Rows from block 0 of the decoder, named by matrix and row number. Rows with one number belong to one channel. Each number is 500 + 50 x the weight over its row's rms, rounded and kept within 0 to 999. All counts start at 0. Numbers have three digits each. After the name is the row's rms in percent of the matrix's.
# convs0: first 3x3 conv (decoder.mid.0.convs.0.weight, 128x128x3x3), inputs 52-64, a 3x3 kernel for each
# convs1: second 3x3 conv (decoder.mid.0.convs.1.weight, 128x128x3x3, transposed), outputs 52-64, a 3x3 kernel for each
convs0.24 091:492602479489430441518515383458541506501493418434597520511404519439455450501456557460448415462444456568491488506451419516445471484492479466523418443445559531467550522519475470562557618463477460535510506522425537452491473439491507448431499459468509484609437541494573456428525354544526459510397487485491504472530438447518404546485400431503487507493521508
convs1.24 090:546538444480416425605403479413468575434528456561455539404459456480413568531504432505523511430571543517428468515527447489530473559427465414457393427460507577536520509523419503512478558473440515498486452404527439407510495480538507435459527490516502509492561489496487388509438506531529454565559486415486580418515587492534540429443539567455585442455494572
convs0.25 094:468575508527497458404360456498477466431495434482534564450582515579509506443407491552561439479544527398432518506575476545532498424419489498529492516571443553488525476477510514500491420431506545537512489502507446435449528515493568574517386400490513527520505495492482354391457526459510479506476498509479480476523441459444450384490573478416504491462488517
convs1.25 102:485517511533435401431519533492472495528556474542512485525499497527673567476429479522492484438478453535488466487499495513509540456526490498503494505537621473540520493485515497453350521464434513486516483553550494496586513505499509526501541511493491533496435457394549489538542515501471531644488530474487496525546483430490454466504487527550439435486497515
convs0.26 101:515487487456491459535492414556521489433578583493502446484514472474494484497453549534522497426472496530455496454477453544513548491464455562490493547454441470502500485421508543570528462472455540456509501408485448509512423444404574534614510466400489479467508486483468495456472418423499532616527487408457531502459476369540508419467522487571517575489435439
convs1.26 108:492419489517557526483496498535525513511524510477517463462472473532476496502464500533498500390521506525477473481454470456405445505500483567516507520499544452460429553520450540517528524533472558486514462566485442527522494503552517512504458463489454517536507507504557540547466470488454461456480524491482480538558505505447514526565519505418459519549521496
convs0.27 101:611549470612577481477531423407396453399481485497531493496461509487556452517444471475495507489529526477525462444487489507498520495511502447503547500510429550509612416484495569498473454552557485491481535470462502579465464484491453512509490515471587508452573462537412478465432471467440497519528395453453571478481507461452368477440523495537512501503482512
convs1.27 108:523520401527515373487452413466431527483508548466525539520540464534457526511508576542440513557502506495517499550506550485595436556516462515486500430499527569463578462455429544466400516506530481553481488493412492468475460409517499457516510489512481492509539510532466472479474549462485522549540482533468562533562435503493499569510498559467478500516549542
convs0.28 095:452624421520609511502497535541567502464523552468475443480464435419410375517501456481505513408518560496532454511484532458459482500496497509598429565646422537533417478412548515494489455447442491593526455451557453497504465483498464598587479489484422455519559554513389520411555513408488521513495597538525600487565506502542469550514472537502496451508463458
convs1.28 108:435557534506475522498535494512461470439511544511326397496475472552460539499566558559456526373518533469435492467558549493518535529539510539473433516441477566403492528528458437491516494484451532440521503457499549500638506481507505660587508520517481610561455423479509434469536382523497536513486526456497505514467446469475475440500540453558550441451330432
convs0.29 089:557481486418479414506426547441563541479484437457506472510505418540436451471551519473559524492392450446551475448470482461473511432498474484535478533486494453522438505420432466568477473519410482495482429453412497508553484453469441502583438464433492568525509379457489478500493451469437446500439588460471532474466447503502480482433476487461502521474600501
convs1.29 071:495570456526493481458531479522488479497574520469430572458469439455456508477461419475399421527533652513488494462556416528476560520537484462450388487497497466422467458524458505423461478533500523519471510477430444440478466490474434509460529575469486536479517462470541516546529479516480575544569531498444470451551502693536561542471412568507565479505505532
convs0.30 106:522530461542536506462481593526426421534452673524406463436443495466428536521622488441550472514461509391593425473509457507513502448590431445492404573567513505496446491514483491436597479463503493466561469439516481484396506474446492513560479561445499553490565543499515428433526528494458514492515435509472543504490539433515576502452510476515460485491488473
convs1.30 106:440634525512461515521499508520480524485620513501483451535361492456454562543512533508466577441518517464451503433467463365573538533516513572509474401481468590419520523432521430532517476496505495556500580498517488563522516563518416467510460487521548583520441416525457529564500551511546522562529558484557489500511395509458547433540420516527484549487463504
convs0.31 092:508521543528551389518459531419470480426654598528492483500556428460540444454471464538432444566600408462472461446550445514515407482488471428450499508518489486539443481554394532532500495510456447447489533497486411440517510462476482557415505471446548466523472556488433501478454446459493490489425558474473403547473418503393459553466542460435532369497525510
convs1.31 074:470564477623396528397452542429524442466709464563401476499501504397588571520413467544526455486595500509481497524459497518549486549465474393484491478503654504522533476376444548439452478550474503496507525545461516580514483492499530393454464587524463534493493531476495502558517453529546609510533501528495501588423450538459519563465501522585452523451542510
convs0.32 099:467534445457498454534468430532509441422538501504466465510480540458499440477541519567483456472498588439461413514482480482538518496438501447491550460390438466559484501507517542565573424431487509529458509476512463390462450471487556549490432438533469451400511504513512529504517457486564570516444443441434535520425434462527439425549407449469560535450413511
convs1.32 108:472518422559544488425438539601552544483576484482469525549509425606502482488545531571510498478448587565491447455517436522304410440459467491550541551542664463512504514522466551503532525478484444524545435475512524474547516524476450557568508498489429532492407481440583480545513552500473524524543501458433550503553442544472547520522502468527431461521502563
convs0.33 094:484384534460564516468507531492438413500360498536511514452487463596552481449519451453465500485434450519489500528442512475409486501493474444494492497438456549582496489423471450502542526462449513508529458506412539552435504474504507384500473439538463542474457512508505545394393447421478540436591468460463475536428493414575519462461455524428425493485552484
convs1.33 090:466499478486502410455518305532451490484521535517515483475516505537477461497497458495570529493422483503528408533567562539433496500452478490441438489461529474445608493479437538494430593484448584502485504458556485409535484488587535471511495571505573485511486488521449546484488488420568502589496500541476430485520562443499500529485524509503541526500585458
convs0.34 093:443462544474490491494443397559473506486438599484540476538466463464557498525444353620520481392543437550404460470502493490533431489474408489430444525567510510450543521541429435514504404515447443519497521472473443422475514497528475511485488488398562489567437554510508520433494510445546531504418483446450496474577486490516448523487538465483502400499453501
convs1.34 090:538473523496469471482464498466610432560541504521586460562498494478591477501390429520520483507499498525552442544441523497619500491479548520463514511480505482497521502427496486453451472478472488492528593493538506479506495543517495513454481492480473484528567534494451507529494506497529555474530539502547481545506500414513451578504513450561426588449571489
convs0.35 095:535457459592411583428451496497430500501446480438528443515384498497613434471472544441583577391459431530505507427514470411537494520459500520437501619449533519541498434450493496472488483383513491493454519513529536468547514463474401513439461532504555657457551491398568484452434519584498435508593430505515521524518522422439451509459474515439498517536546481
convs1.35 096:533511546455558468452440495509502473477516541604560463522494491571384528448577467504503485542565515472501534561524496477611503544529568512495527499445457495510450448459509523410457513486528510501463506596437527479516466403513527372501583442477487426569524544525485555486590636381589492483589463529503512543540535599464509513465472527475439562588612495
convs0.36 101:548443561472456443464584409494514492502472565469524482473466516454500478430504503467544456429528587563421438467500493442509483483483446597488507591490512508502580443547480469525499546466456433597421510343545471526461490450492494637480483420497520558506490490552493507455425366458455476495548511467442534450533497438512531473499493465425504509550472505
convs1.36 112:542494530521529518432438435538553469482414508528504424512498522544450471487581541539557447485458563527511467536505492534407496502541497536511445530528419439537491538498477490473518519500515532490479459470500589401498524480482487626537499451399502536501513476498543439474521448444459586553526458515444513511516426431520433526508545523523522431546494469
convs0.37 102:480432530515505571390598539505406475491517475495454542487501504527492467535563397470513444467506530479460481444479454479569458423529444456444501516472539478604446529525499454610538512448460453525465493495522523378501477471432504556422469491484513577491535516562475442566542456509536496447542536480487496538508481435509444462450610427483494496477543513
convs1.37 099:533537476562518527479503469491476510523441522569543431483360575484488490448456602475518488453434556532448479427517524454508423487580431544475490497476430498539462544470519435456474553531439544576481455559570499464514488466491401431505521471442507542580416481477463517514554554442574570504547483593485528468559516433567428457553524507459446617477501518
convs0.38 098:532581490531556517487497539472507470491538514603501507532482455464546416454544496549520440487530448572524437552569362475562401611507506487524523538472505578584498527522417512542501455570423477541497583545490475484446583517398517521406559549485484485622606554580414441488511409413462453481504485550500500528479540531464531466525456372496489490555484531
convs1.38 098:536457506499490452519489599525488439550545476534485466522458401533389545461459275598428444543473433578468466461477505460445528403436538470598516543552592498574575539546343525469483480457473450458488472478464567425565521473530567478400529498529526481524482476434550523511480617517508566492472582527498473486502425501498525524467489507492515516554424457
convs0.39 106:556377436461537497471477564560513515486528535515495564555402471461508562388503488468484576537413400522507459479495515542413519520522458441525512489531480516545531542483539461539511496436541473517544588482404451477458517518445427478556591489448518502451441520518477552476538499521439494508453488500512479479564530473396502523530538518446428523654425460
convs1.39 106:512491523515428498535496444547515463516567453475488499467440533422396463580444471554453457565602444527522537479400601442549556595504524488518533439497556558496553540475466491484428476494545459407513507512455431520450465555502499528398472515475550507459500579499425463510510452542462516517451474478508522570484575439529496523454632435474565458502521533
convs0.40 107:466577492490577416597455502447488476478550440528470530468520524586469446461564435499560463571384573562497493499489498513483546454569434436489541451641496548512466463470488525432477512454564431472454440473562535466417494543439505477507539431566438545596514513500490536464510411534456510456457493432496420602480421545449605473584407513511487500481504478
convs1.40 105:469541463529491508555517533490556468487464535546493532563453493498444455501432458484474489444538504506481502530526504491450561527494601510475520516418541483499508510512378498532428494519473485414548485502580452511540508596506472521482508504528420460523414523522483538505523484522479489511472520503546379562442513531411515472458554482444544487550455463
convs0.41 115:497543446549502436583327562481519526489403456530472497531528450490361513452601485493440524544523503441465497513508513463564456494470545464497541541542467439527518478462477494431509436566464542452516452734465488408524453566464545448518458493489529482513565545457551385462531508511605526503408400558563543509460518415521493491484499489561431452415508533
convs1.41 121:453523515496472509575485534468460525598473555522467478512467545543617509569516530546536561530457495530537544425462546517451571496555488560456522530491478499447558502441546435472500513569486478460542520439493479476506472486419487476497528526499567477532460299402532532503504482587556491457503520502537549517540543441502432520489540499570492501476486458
convs0.42 106:575514605591520498539496490410460498520495507509418547479532427532509481481459478496486434445470460469493485470439450469501463497465520460544559382429469586457516491531452527429502483472558454512545473496446478417488447466423481464506513483468419501500541490547618456499445495484387453505469538562536476588488467553513418503450506506539507505520543490
convs1.42 096:577467474623508569465531482442476504433504515513479479577518502448593547500541557545522553459555522475507495447479454699465517542477477463500495429396465490420526496547539485520518502475581551520547515558534486469515428459566413505513496448475496494514510482455522463453451527613466520542491576467463633520476461570464547531475462478514550487479516543
convs0.43 120:497495493480508466556493512505473451466606432482573457458533646489502486498525532571505423398611537486479490537433489446590489480445486489515560460476478455490460512463463511531489535431513494591409492617519477478515477441492549569463459524454498450478479508495521500423438448492539620481483429525461564510593436492582502483506499444566539527479422505
convs1.43 119:452458525483535530508502534515497531520429544504495440441489477568516508373521552506533464445420540564490393392515558460483501459523478581568568504559464437542514501514494491480491520486498448560462489490507580408552561487465497479573488458505417481571482436452575524571552474509510445453516526512431553443504536432522450530575539433510435467505502457
convs0.44 097:496560423570501516565517453436544428457522532499473541525515448496487465434482490503455497486532510439512465491476468451474501468524476488548513401607484458540362552444509528537510528482525415508555546445502563448525506469546447457464487472522457599559449496466526470455416423442508467482530490468488514513430539507491472462439437498479569491502477537
convs1.44 095:570504409457466442508545453434524546431507472501437539544432537496468556538507447542516523508381609454510469570525419533449554568470516470457513439389503531526530476473411554458488530528451478652384415496508472449527504539454525519513523551504574491439470493493431465468535479520489435586519484513527491526539432532446598390401505539513567540472595528
convs0.45 100:499522540476525505469566366447496501455445537498502507474586443496572409567510479509455422450635478452472439475524478446519416531472511483531481390394580476460544460524417523509446517571445528512413458500537485484497479477529483468406488495493488497500487462566509424568443422526486553466458481555474501446398483514500455462417500441494537425463523528
convs1.45 103:553465457581438499444427526360527515395584468544465553502555497550457511483478468556537464452480547544489524510503434566551470495438471351568479443431510521476518474422491518487422507407514494584575385504448500527510449494428499482447553579421452525596492530419520470490461564613522421502447533472537495517503422608475494527492479522552565527478549553
convs0.46 094:483457519488422535492461450430412563471503566533400414491546473542625457451465499440450535516547444565417481476482504468575433543458440448487534449469520528441548477540467432446484538370454540478409555472455517451493448528530509492441535366479478583487579542469427471540478458515476588521479461473473522426517402492486446449477479518434561450502414528
convs1.46 108:513479469524385456492449510519517485456635462506506523453485527499401499509474523513561403520494455503502486498552516504502506522412555431533516453453544514469569514506426515493502452440539482538523501537436582565497552406478605469411563555497486567517401655491470521573608553495538400534495499494569512492470440496465462478471485565496651507448584570
convs0.47 094:480541409491506527471563448362474496457596552524484448503452399470580446483481528503478446518414490503568521520411392515552524519497479396604401477531498496497453549470479541552417429489580522461489470478415471532501513380362477614529479560464523587522532503497494438570466461523464439464425505501533441498485542461499467502467413470453512462456485516
convs1.47 079:529620511492575497535405498533615471489591528504569408511496526462328574445566417528489472546578510511461488514488484490472472548515475532502535445462520484502490447507541382364466513491454514609546507543553532518569479503514537459460517506473490449536499435527442497508540576452532404564582559521513510559502509497530469532496503511483436515463480460
convs0.48 096:521526442663535606424453513430419477418551488522477502543520485404548472461480463430510500517527532454478446418493478420575476512480485416491561524503482596434457495519459554426553448551492410419503540577518433476501452468457424608523502447468465467465555493559495391453446513481482466438474451451450445519466495501449479463473543460485489489521506502
convs1.48 090:485491401643432392524427406434543502417519509492504532533470539587422557454562519532532490485577470467433485515525502490514459532477512512527497489482509508511565564443551481453425504521455490506490566540490479456506489394487522481505568510536588583547493489540462497499434557452481524639545545521512505569517339466486431513536509537530463522504489508
convs0.49 096:495537521464503506488532422526390517528503471465477474458518368485478437462502481528502507430515409496504576514485454524551523493441497522467499544491496428512529509481430410441534478524527427434547475415417498484552491445446526570545449535486531527525485420450556565526467505497493431448491488519408460467493474341499479544495567467488438525502513479
convs1.49 103:515498529529564543510443517515538529499425494494574431470488543531461425503515547493494465480563540557387489441484503396448407455602541602530573547542484448512478557467547478516477526495489501473523404525546501392485560481497563508536485367435459401467562496518473552527547559450467550476528480498367499496555502486469477490664528479488425531509599522
convs0.50 096:629462360345465477404464533421497479538509491544542442441474504570500472427466465451456481436475474520496461415492483510489462399483488356567497576460469569472473476495461501427418479483441497515466460435498463406511411499466487520467462487480574573492506477465457462579384443515474430530494456464498568462508416458470479502446483450514484483456445479
convs1.50 102:518559461539556532526459533439420490575498498469545468493503556496426359520436562511523477513518527500485447481546501527487438539533492498399446458451483498468509493492359500450539550464513512506552454504436568483461474447480524489553509505511509445479486435466508479456461469485522551498502508503413586545489546469490503503516508488476487454487501480