From a checkpoint of a small image denoising autoencoder: 5300 steps.
Rows from block 8 of the encoder of a small image denoising autoencoder, named by matrix and row number. Rows with one number belong to one channel. Each number is 200 + 30 x the weight over its row's rms, rounded and kept within 0 to 999. All counts start at 0.
Before each channel's rows are labels from the 100 images, of 14976, where the channel reaches its highest value: "top examples" is what is common among them. Only what is clearly more common there than usual is listed. The data: telescope images of galaxies (Galaxy Zoo DECaLS).
# convs1: grouped (24 groups) 3x3 conv (encoder.blocks.8.convs.1.weight, 192x8x3x3), inputs within the group 0-7, a 3x3 kernel for each
# convs2: expand pointwise conv (encoder.blocks.8.convs.2.weight, 192x192x1x1, transposed), outputs 0-191

top examples: shape: featured or disk; edge-on disk: no; spiral arms: yes
convs1.77,209,150,222,177,234,200,185,182,210,172,183,142,195,197,191,195,185,178,197,263,274,178,240,135,195,283,228,197,195,251,203,178,225,204,191,224,196,184,202,193,187,169,190,226,223,213,202,198,206,245,179,185,196,192,190,257,264,155,222,158,161,276,198,199,189,183,198,218,185,211,217,192
convs2.77,181,174,224,203,185,176,206,197,191,204,206,231,169,173,216,187,185,212,207,185,219,227,220,210,195,200,225,182,243,202,152,237,224,174,177,194,229,222,203,188,193,155,245,184,215,254,271,179,147,176,257,205,222,186,239,236,179,170,176,209,150,232,18,181,214,198,213,186,129,180,161,211,169,191,226,264,236,150,207,194,218,185,182,202,188,214,189,194,223,208,187,195,218,184,151,196,150,196,190,193,240,217,180,269,230,241,201,154,202,199,220,212,160,250,190,185,195,187,180,192,191,207,175,267,174,208,242,181,235,212,192,236,179,186,209,225,216,223,151,175,236,188,189,205,159,206,230,225,205,250,186,150,240,188,180,220,195,198,179,225,248,189,172,236,185,186,155,212,182,235,205,192,226,217,164,208,195,237,190,154,237,194,188,183,162,192,233,192,197,190,189,170

top examples: edge-on disk: yes
convs1.165,191,160,212,205,265,160,225,167,213,201,230,187,205,194,206,197,229,179,169,223,183,210,210,249,188,156,232,224,197,233,182,189,205,221,164,169,202,189,172,187,186,194,195,254,161,183,135,193,157,204,141,189,206,170,216,200,201,206,170,196,196,215,211,218,194,220,285,119,159,190,267,165
convs2.165,205,214,203,220,196,228,234,194,216,202,159,229,126,285,246,188,190,175,222,234,248,174,255,189,203,190,208,197,261,130,221,161,230,198,189,199,223,206,182,201,188,276,235,225,164,165,222,218,194,174,196,250,139,222,193,276,241,193,250,156,211,161,224,193,240,203,178,193,204,192,170,171,171,200,203,229,205,189,151,162,149,213,169,213,166,222,161,187,198,227,159,198,145,156,257,198,196,203,206,193,209,201,210,198,212,186,205,194,212,211,227,190,216,222,150,199,229,185,197,194,127,154,145,191,196,221,170,172,238,175,212,186,206,163,219,218,200,214,210,269,139,245,172,192,210,176,216,200,233,220,226,206,185,202,142,226,175,205,198,240,190,197,213,210,208,223,221,205,152,263,235,142,200,198,248,231,208,249,155,170,187,220,202,165,212,188,203,195,196,183,144,213

top examples: roundness: cigar-shaped; edge-on disk: yes
convs1.28,202,183,186,165,229,173,218,156,184,172,195,209,219,187,197,219,203,198,202,196,210,140,259,190,173,201,205,249,270,173,130,273,244,203,256,227,227,133,163,150,232,193,180,187,211,206,187,231,176,208,181,195,230,193,172,157,204,189,210,219,203,171,164,197,237,222,190,242,177,211,233,184
convs2.28,214,186,190,194,184,202,165,162,174,230,230,192,219,216,238,132,193,157,231,201,242,185,163,165,238,174,217,218,224,197,255,178,257,207,204,192,211,157,235,194,163,192,169,174,237,159,177,193,209,225,216,232,168,227,240,157,234,183,185,200,206,209,227,126,183,225,179,209,249,205,184,149,189,204,245,159,239,223,233,220,229,153,139,170,226,184,213,172,296,163,174,222,153,206,229,214,241,163,166,208,190,174,182,169,173,203,185,213,206,206,242,224,193,218,243,195,174,170,217,212,219,189,207,168,210,190,178,179,251,145,202,133,178,214,160,186,199,196,221,234,172,180,199,206,193,182,180,270,152,212,148,159,243,200,162,186,229,185,228,244,207,150,181,171,226,165,235,178,229,201,140,234,208,217,224,218,165,163,241,193,189,220,178,222,243,176,244,208,207,187,244,205

top examples: edge-on disk: no; spiral arms: yes
convs1.158,197,187,178,195,184,217,199,223,195,180,188,195,154,151,194,192,208,186,184,221,197,223,184,189,195,183,180,181,197,209,247,149,319,183,211,234,177,164,201,235,180,178,186,195,170,208,189,198,185,203,184,197,227,197,136,191,223,241,137,189,243,182,148,202,203,216,236,143,283,207,184,188
convs2.158,276,241,219,220,236,191,230,224,216,206,216,185,213,194,195,155,238,278,177,194,208,215,193,271,148,183,214,164,209,178,226,246,233,226,232,199,121,201,218,205,241,255,214,212,202,198,174,216,212,181,203,239,231,187,181,253,208,177,178,202,243,192,208,199,209,186,232,219,228,229,179,206,162,196,199,189,152,205,166,204,169,224,173,229,211,188,166,189,191,203,195,169,201,224,252,223,204,270,247,216,183,234,217,218,213,166,175,214,189,217,205,170,201,199,166,205,164,231,199,121,167,157,138,221,198,227,156,195,188,271,201,236,237,205,172,191,238,254,253,186,186,189,164,187,247,175,201,122,213,188,186,224,182,223,288,215,155,184,182,204,208,252,205,197,164,181,191,182,201,214,260,197,172,201,218,213,231,243,215,213,161,185,222,190,160,240,176,215,251,191,200,190

top examples: edge-on disk: yes
convs1.58,209,200,176,157,167,181,217,243,127,202,178,198,178,263,123,181,191,202,199,238,179,194,155,214,221,199,211,216,185,242,235,137,216,188,174,240,183,192,161,222,192,230,187,232,168,197,193,215,206,204,203,198,155,211,186,207,195,191,180,184,214,208,198,150,213,168,155,290,141,204,177,182
convs2.58,213,225,231,188,203,192,230,146,266,191,179,226,164,202,241,170,203,204,223,211,262,205,217,232,133,204,179,197,225,188,226,220,191,218,197,205,200,185,223,158,272,200,262,231,218,216,197,195,223,231,215,245,174,225,210,194,234,233,206,167,206,156,180,181,181,159,235,264,217,165,177,180,175,262,186,212,195,201,174,176,164,249,201,208,181,197,190,229,217,208,147,139,239,174,270,193,188,228,265,210,203,228,197,244,217,215,189,213,267,236,208,165,242,213,208,236,238,213,235,188,204,143,184,216,194,205,152,197,231,210,235,165,129,177,192,221,216,226,247,223,170,234,217,213,176,187,222,248,205,204,235,180,250,270,237,220,190,217,164,212,208,186,223,213,168,209,212,178,175,288,205,231,169,204,224,192,215,258,234,235,163,197,246,197,199,201,196,180,197,234,220,206

top examples: spiral arms: yes
convs1.67,177,136,182,176,187,224,165,201,154,192,175,206,163,228,198,168,202,158,208,220,218,251,128,165,240,220,220,183,212,207,144,260,195,207,147,217,200,148,143,132,171,139,201,165,179,221,180,199,161,197,203,202,183,207,191,195,189,189,225,177,181,204,196,226,211,243,181,204,218,244,203,221
convs2.67,152,220,188,214,213,203,239,230,213,184,205,222,148,213,169,197,191,253,209,183,240,242,177,202,185,201,189,162,138,148,161,202,192,233,171,217,205,246,190,158,278,207,156,211,213,235,236,228,205,164,203,184,217,190,184,234,220,222,186,209,226,181,219,228,216,180,209,220,204,169,225,232,220,245,217,208,212,198,210,185,252,281,232,193,200,206,177,242,190,182,253,260,220,176,243,193,162,221,150,242,222,211,206,184,238,216,191,245,222,211,171,186,238,196,224,225,207,188,223,203,214,237,236,192,179,194,223,210,218,233,235,187,177,218,203,181,115,128,301,187,212,220,217,263,158,178,213,227,225,268,201,204,191,189,220,177,144,207,230,182,171,214,181,229,188,216,202,194,190,190,191,194,238,283,225,174,137,194,150,158,250,215,199,189,187,225,189,197,189,182,197,169

top examples: roundness: cigar-shaped; edge-on disk: yes
convs1.53,168,188,186,249,236,161,174,175,225,247,203,148,192,154,182,197,200,228,224,148,169,209,142,219,158,231,206,187,152,181,207,211,248,206,213,207,187,204,187,226,202,172,178,197,212,177,198,204,232,239,209,162,225,199,207,163,173,160,140,252,222,253,210,184,220,170,211,258,243,163,226,157
convs2.53,181,206,247,200,197,199,243,166,257,143,165,230,201,172,130,197,186,197,224,193,233,185,273,165,256,241,146,190,240,244,199,219,208,186,173,157,194,229,234,238,237,189,198,233,172,168,178,202,176,115,202,180,171,205,186,216,177,200,196,236,174,166,154,191,216,211,188,225,164,144,222,178,200,241,228,191,185,207,226,262,208,226,214,207,179,199,221,240,201,255,200,212,214,189,235,190,204,196,165,203,206,209,182,235,221,173,206,230,202,216,195,244,206,221,231,214,225,193,202,208,114,248,174,280,188,176,180,150,223,209,200,171,242,184,177,240,175,148,243,232,194,216,237,213,222,122,231,201,176,181,224,238,174,222,181,177,228,214,192,166,173,213,214,248,177,194,204,183,124,211,204,194,205,212,191,157,187,187,238,245,187,186,176,191,238,215,215,211,238,236,254,213

top examples: spiral arms: yes
convs1.70,191,180,182,169,224,206,171,175,166,211,177,203,171,247,210,167,193,191,270,172,206,252,183,191,249,181,178,180,211,194,152,237,195,169,200,225,213,188,162,219,155,197,186,219,163,212,148,216,161,154,280,193,156,166,171,175,184,138,167,251,182,192,187,200,204,224,218,198,228,224,161,172
convs2.70,241,181,253,205,233,216,248,178,152,256,189,171,201,181,213,182,200,234,155,183,167,215,195,214,208,182,251,209,126,215,194,177,227,214,157,186,189,223,217,181,159,213,215,207,225,229,197,198,243,188,214,252,210,136,161,198,212,182,186,221,227,205,279,203,171,183,167,220,184,213,217,211,197,134,158,164,209,231,210,252,204,263,249,163,233,223,245,200,257,174,251,202,193,237,226,211,226,228,147,235,222,233,205,174,223,212,249,248,201,209,194,206,259,209,209,244,191,200,215,157,209,250,176,213,197,198,252,160,224,215,177,150,183,203,167,207,198,207,266,187,250,181,204,244,195,180,188,229,202,211,198,221,182,209,267,154,207,183,196,130,204,154,200,192,191,194,196,211,149,201,235,179,173,226,199,162,189,200,149,170,212,211,186,237,220,201,250,165,188,215,254,178

top examples: shape: featured or disk; spiral arms: yes; spiral winding: tight
convs1.139,208,252,219,291,136,259,258,151,213,217,197,217,176,203,184,196,198,221,225,172,174,195,198,186,206,188,168,196,185,196,204,163,182,183,212,186,196,186,223,201,218,195,181,201,219,208,181,186,162,232,149,188,174,149,241,224,220,189,140,230,246,260,242,204,209,192,228,144,246,187,199,194
convs2.139,192,235,216,233,228,186,259,174,246,201,211,218,150,209,184,214,186,196,163,200,217,206,200,157,148,188,231,185,197,176,175,150,239,188,114,165,187,170,200,189,199,137,214,219,181,203,260,205,198,147,204,176,148,216,241,283,208,180,203,207,150,211,184,189,218,211,197,158,160,180,225,232,169,202,246,228,163,160,180,182,198,234,203,185,156,171,165,221,210,200,199,219,195,163,206,196,160,209,158,208,199,183,193,247,195,204,139,200,211,239,241,200,188,165,210,154,214,231,182,164,190,166,185,252,164,238,231,161,222,224,289,212,176,182,221,255,212,179,170,166,180,224,201,198,208,203,182,209,228,221,231,186,183,219,168,198,186,248,216,239,155,213,204,224,156,206,188,249,199,245,232,174,240,188,207,219,211,221,183,160,302,165,212,217,191,194,181,194,185,175,136,176

top examples: edge-on disk: no; spiral arms: yes; bulge size: small
convs1.20,162,195,176,180,191,185,185,185,200,201,181,193,190,158,189,192,217,177,226,169,205,156,164,168,178,249,225,246,162,257,222,109,194,234,291,244,177,180,187,199,175,174,184,185,178,204,187,195,135,187,187,173,203,182,209,181,171,182,194,167,168,151,182,226,240,187,209,242,184,183,229,222
convs2.20,203,192,225,190,203,217,241,188,238,144,153,214,161,214,207,197,194,244,258,197,229,223,248,151,188,242,152,169,221,193,166,167,225,163,193,189,198,229,178,176,252,177,203,170,192,236,228,185,162,113,195,206,212,231,221,252,173,211,202,202,180,157,142,203,257,249,197,186,209,178,216,242,196,232,179,208,229,215,233,197,184,247,234,215,139,203,154,244,196,188,230,240,246,197,208,189,169,209,146,201,181,213,185,185,200,190,179,244,181,210,159,203,236,219,203,205,235,192,247,161,207,203,242,202,171,238,232,192,203,169,277,180,130,178,210,252,135,155,239,180,220,237,185,215,193,165,228,285,190,233,219,190,202,189,192,177,226,237,169,220,158,208,186,249,186,197,218,219,178,189,198,163,228,227,205,215,203,216,172,199,260,224,205,160,218,239,216,155,214,190,192,198

top examples: roundness: cigar-shaped
convs1.178,188,157,225,199,216,201,210,227,190,183,235,226,207,145,170,224,172,202,189,193,188,182,185,234,203,236,197,165,268,197,224,155,151,175,183,201,221,167,193,151,260,148,202,206,212,142,230,217,234,232,255,206,259,185,181,207,173,169,280,169,197,214,214,197,216,164,231,159,200,195,215,191
convs2.178,176,265,229,233,229,217,248,199,269,227,202,254,55,228,216,180,162,195,184,185,216,162,234,187,154,167,243,206,223,197,221,211,215,183,222,174,177,187,242,215,223,172,214,256,203,211,207,191,158,220,224,146,169,201,211,202,207,186,159,195,175,213,151,174,237,188,227,217,188,187,221,225,181,242,195,233,160,198,205,178,184,243,191,217,171,199,179,267,265,199,199,200,220,183,234,202,191,227,223,193,203,214,204,220,213,195,171,239,228,249,242,163,204,219,180,200,203,181,197,172,227,177,173,261,207,196,223,220,190,205,217,227,143,167,203,254,252,196,213,164,169,196,176,178,226,233,217,184,192,205,263,228,259,198,180,239,224,204,157,245,195,193,211,207,160,209,152,172,190,234,190,232,194,199,255,181,213,214,221,170,174,159,225,172,204,234,155,197,198,180,141,184

top examples: spiral arms: yes
convs1.3,247,165,229,126,138,203,168,183,188,175,198,198,163,204,227,151,167,231,202,225,218,214,171,193,226,205,225,186,200,204,191,155,202,216,228,243,198,174,180,171,167,184,170,158,222,181,189,183,187,207,186,155,188,223,183,198,240,230,169,180,214,278,205,179,206,196,156,220,139,192,125,166
convs2.3,177,174,174,229,214,241,180,234,254,206,209,232,150,183,241,189,192,231,196,118,227,210,238,194,200,203,217,198,231,201,189,163,159,184,175,185,223,190,211,191,162,235,221,207,192,179,168,136,220,209,183,185,233,154,211,175,164,237,181,168,185,206,148,220,222,141,162,154,178,248,202,235,198,251,168,229,156,209,173,173,223,206,240,184,178,202,180,197,185,246,195,262,231,217,208,177,244,223,143,219,180,184,252,183,184,216,225,236,184,227,234,249,223,166,193,177,234,252,198,207,191,248,186,205,232,179,149,221,120,159,188,197,243,204,191,225,176,161,230,230,254,220,167,212,213,199,233,175,226,196,190,194,177,199,150,228,208,214,206,179,240,166,195,191,176,172,135,206,211,200,181,276,235,219,203,169,121,219,202,238,206,160,198,198,192,221,168,199,230,249,208,162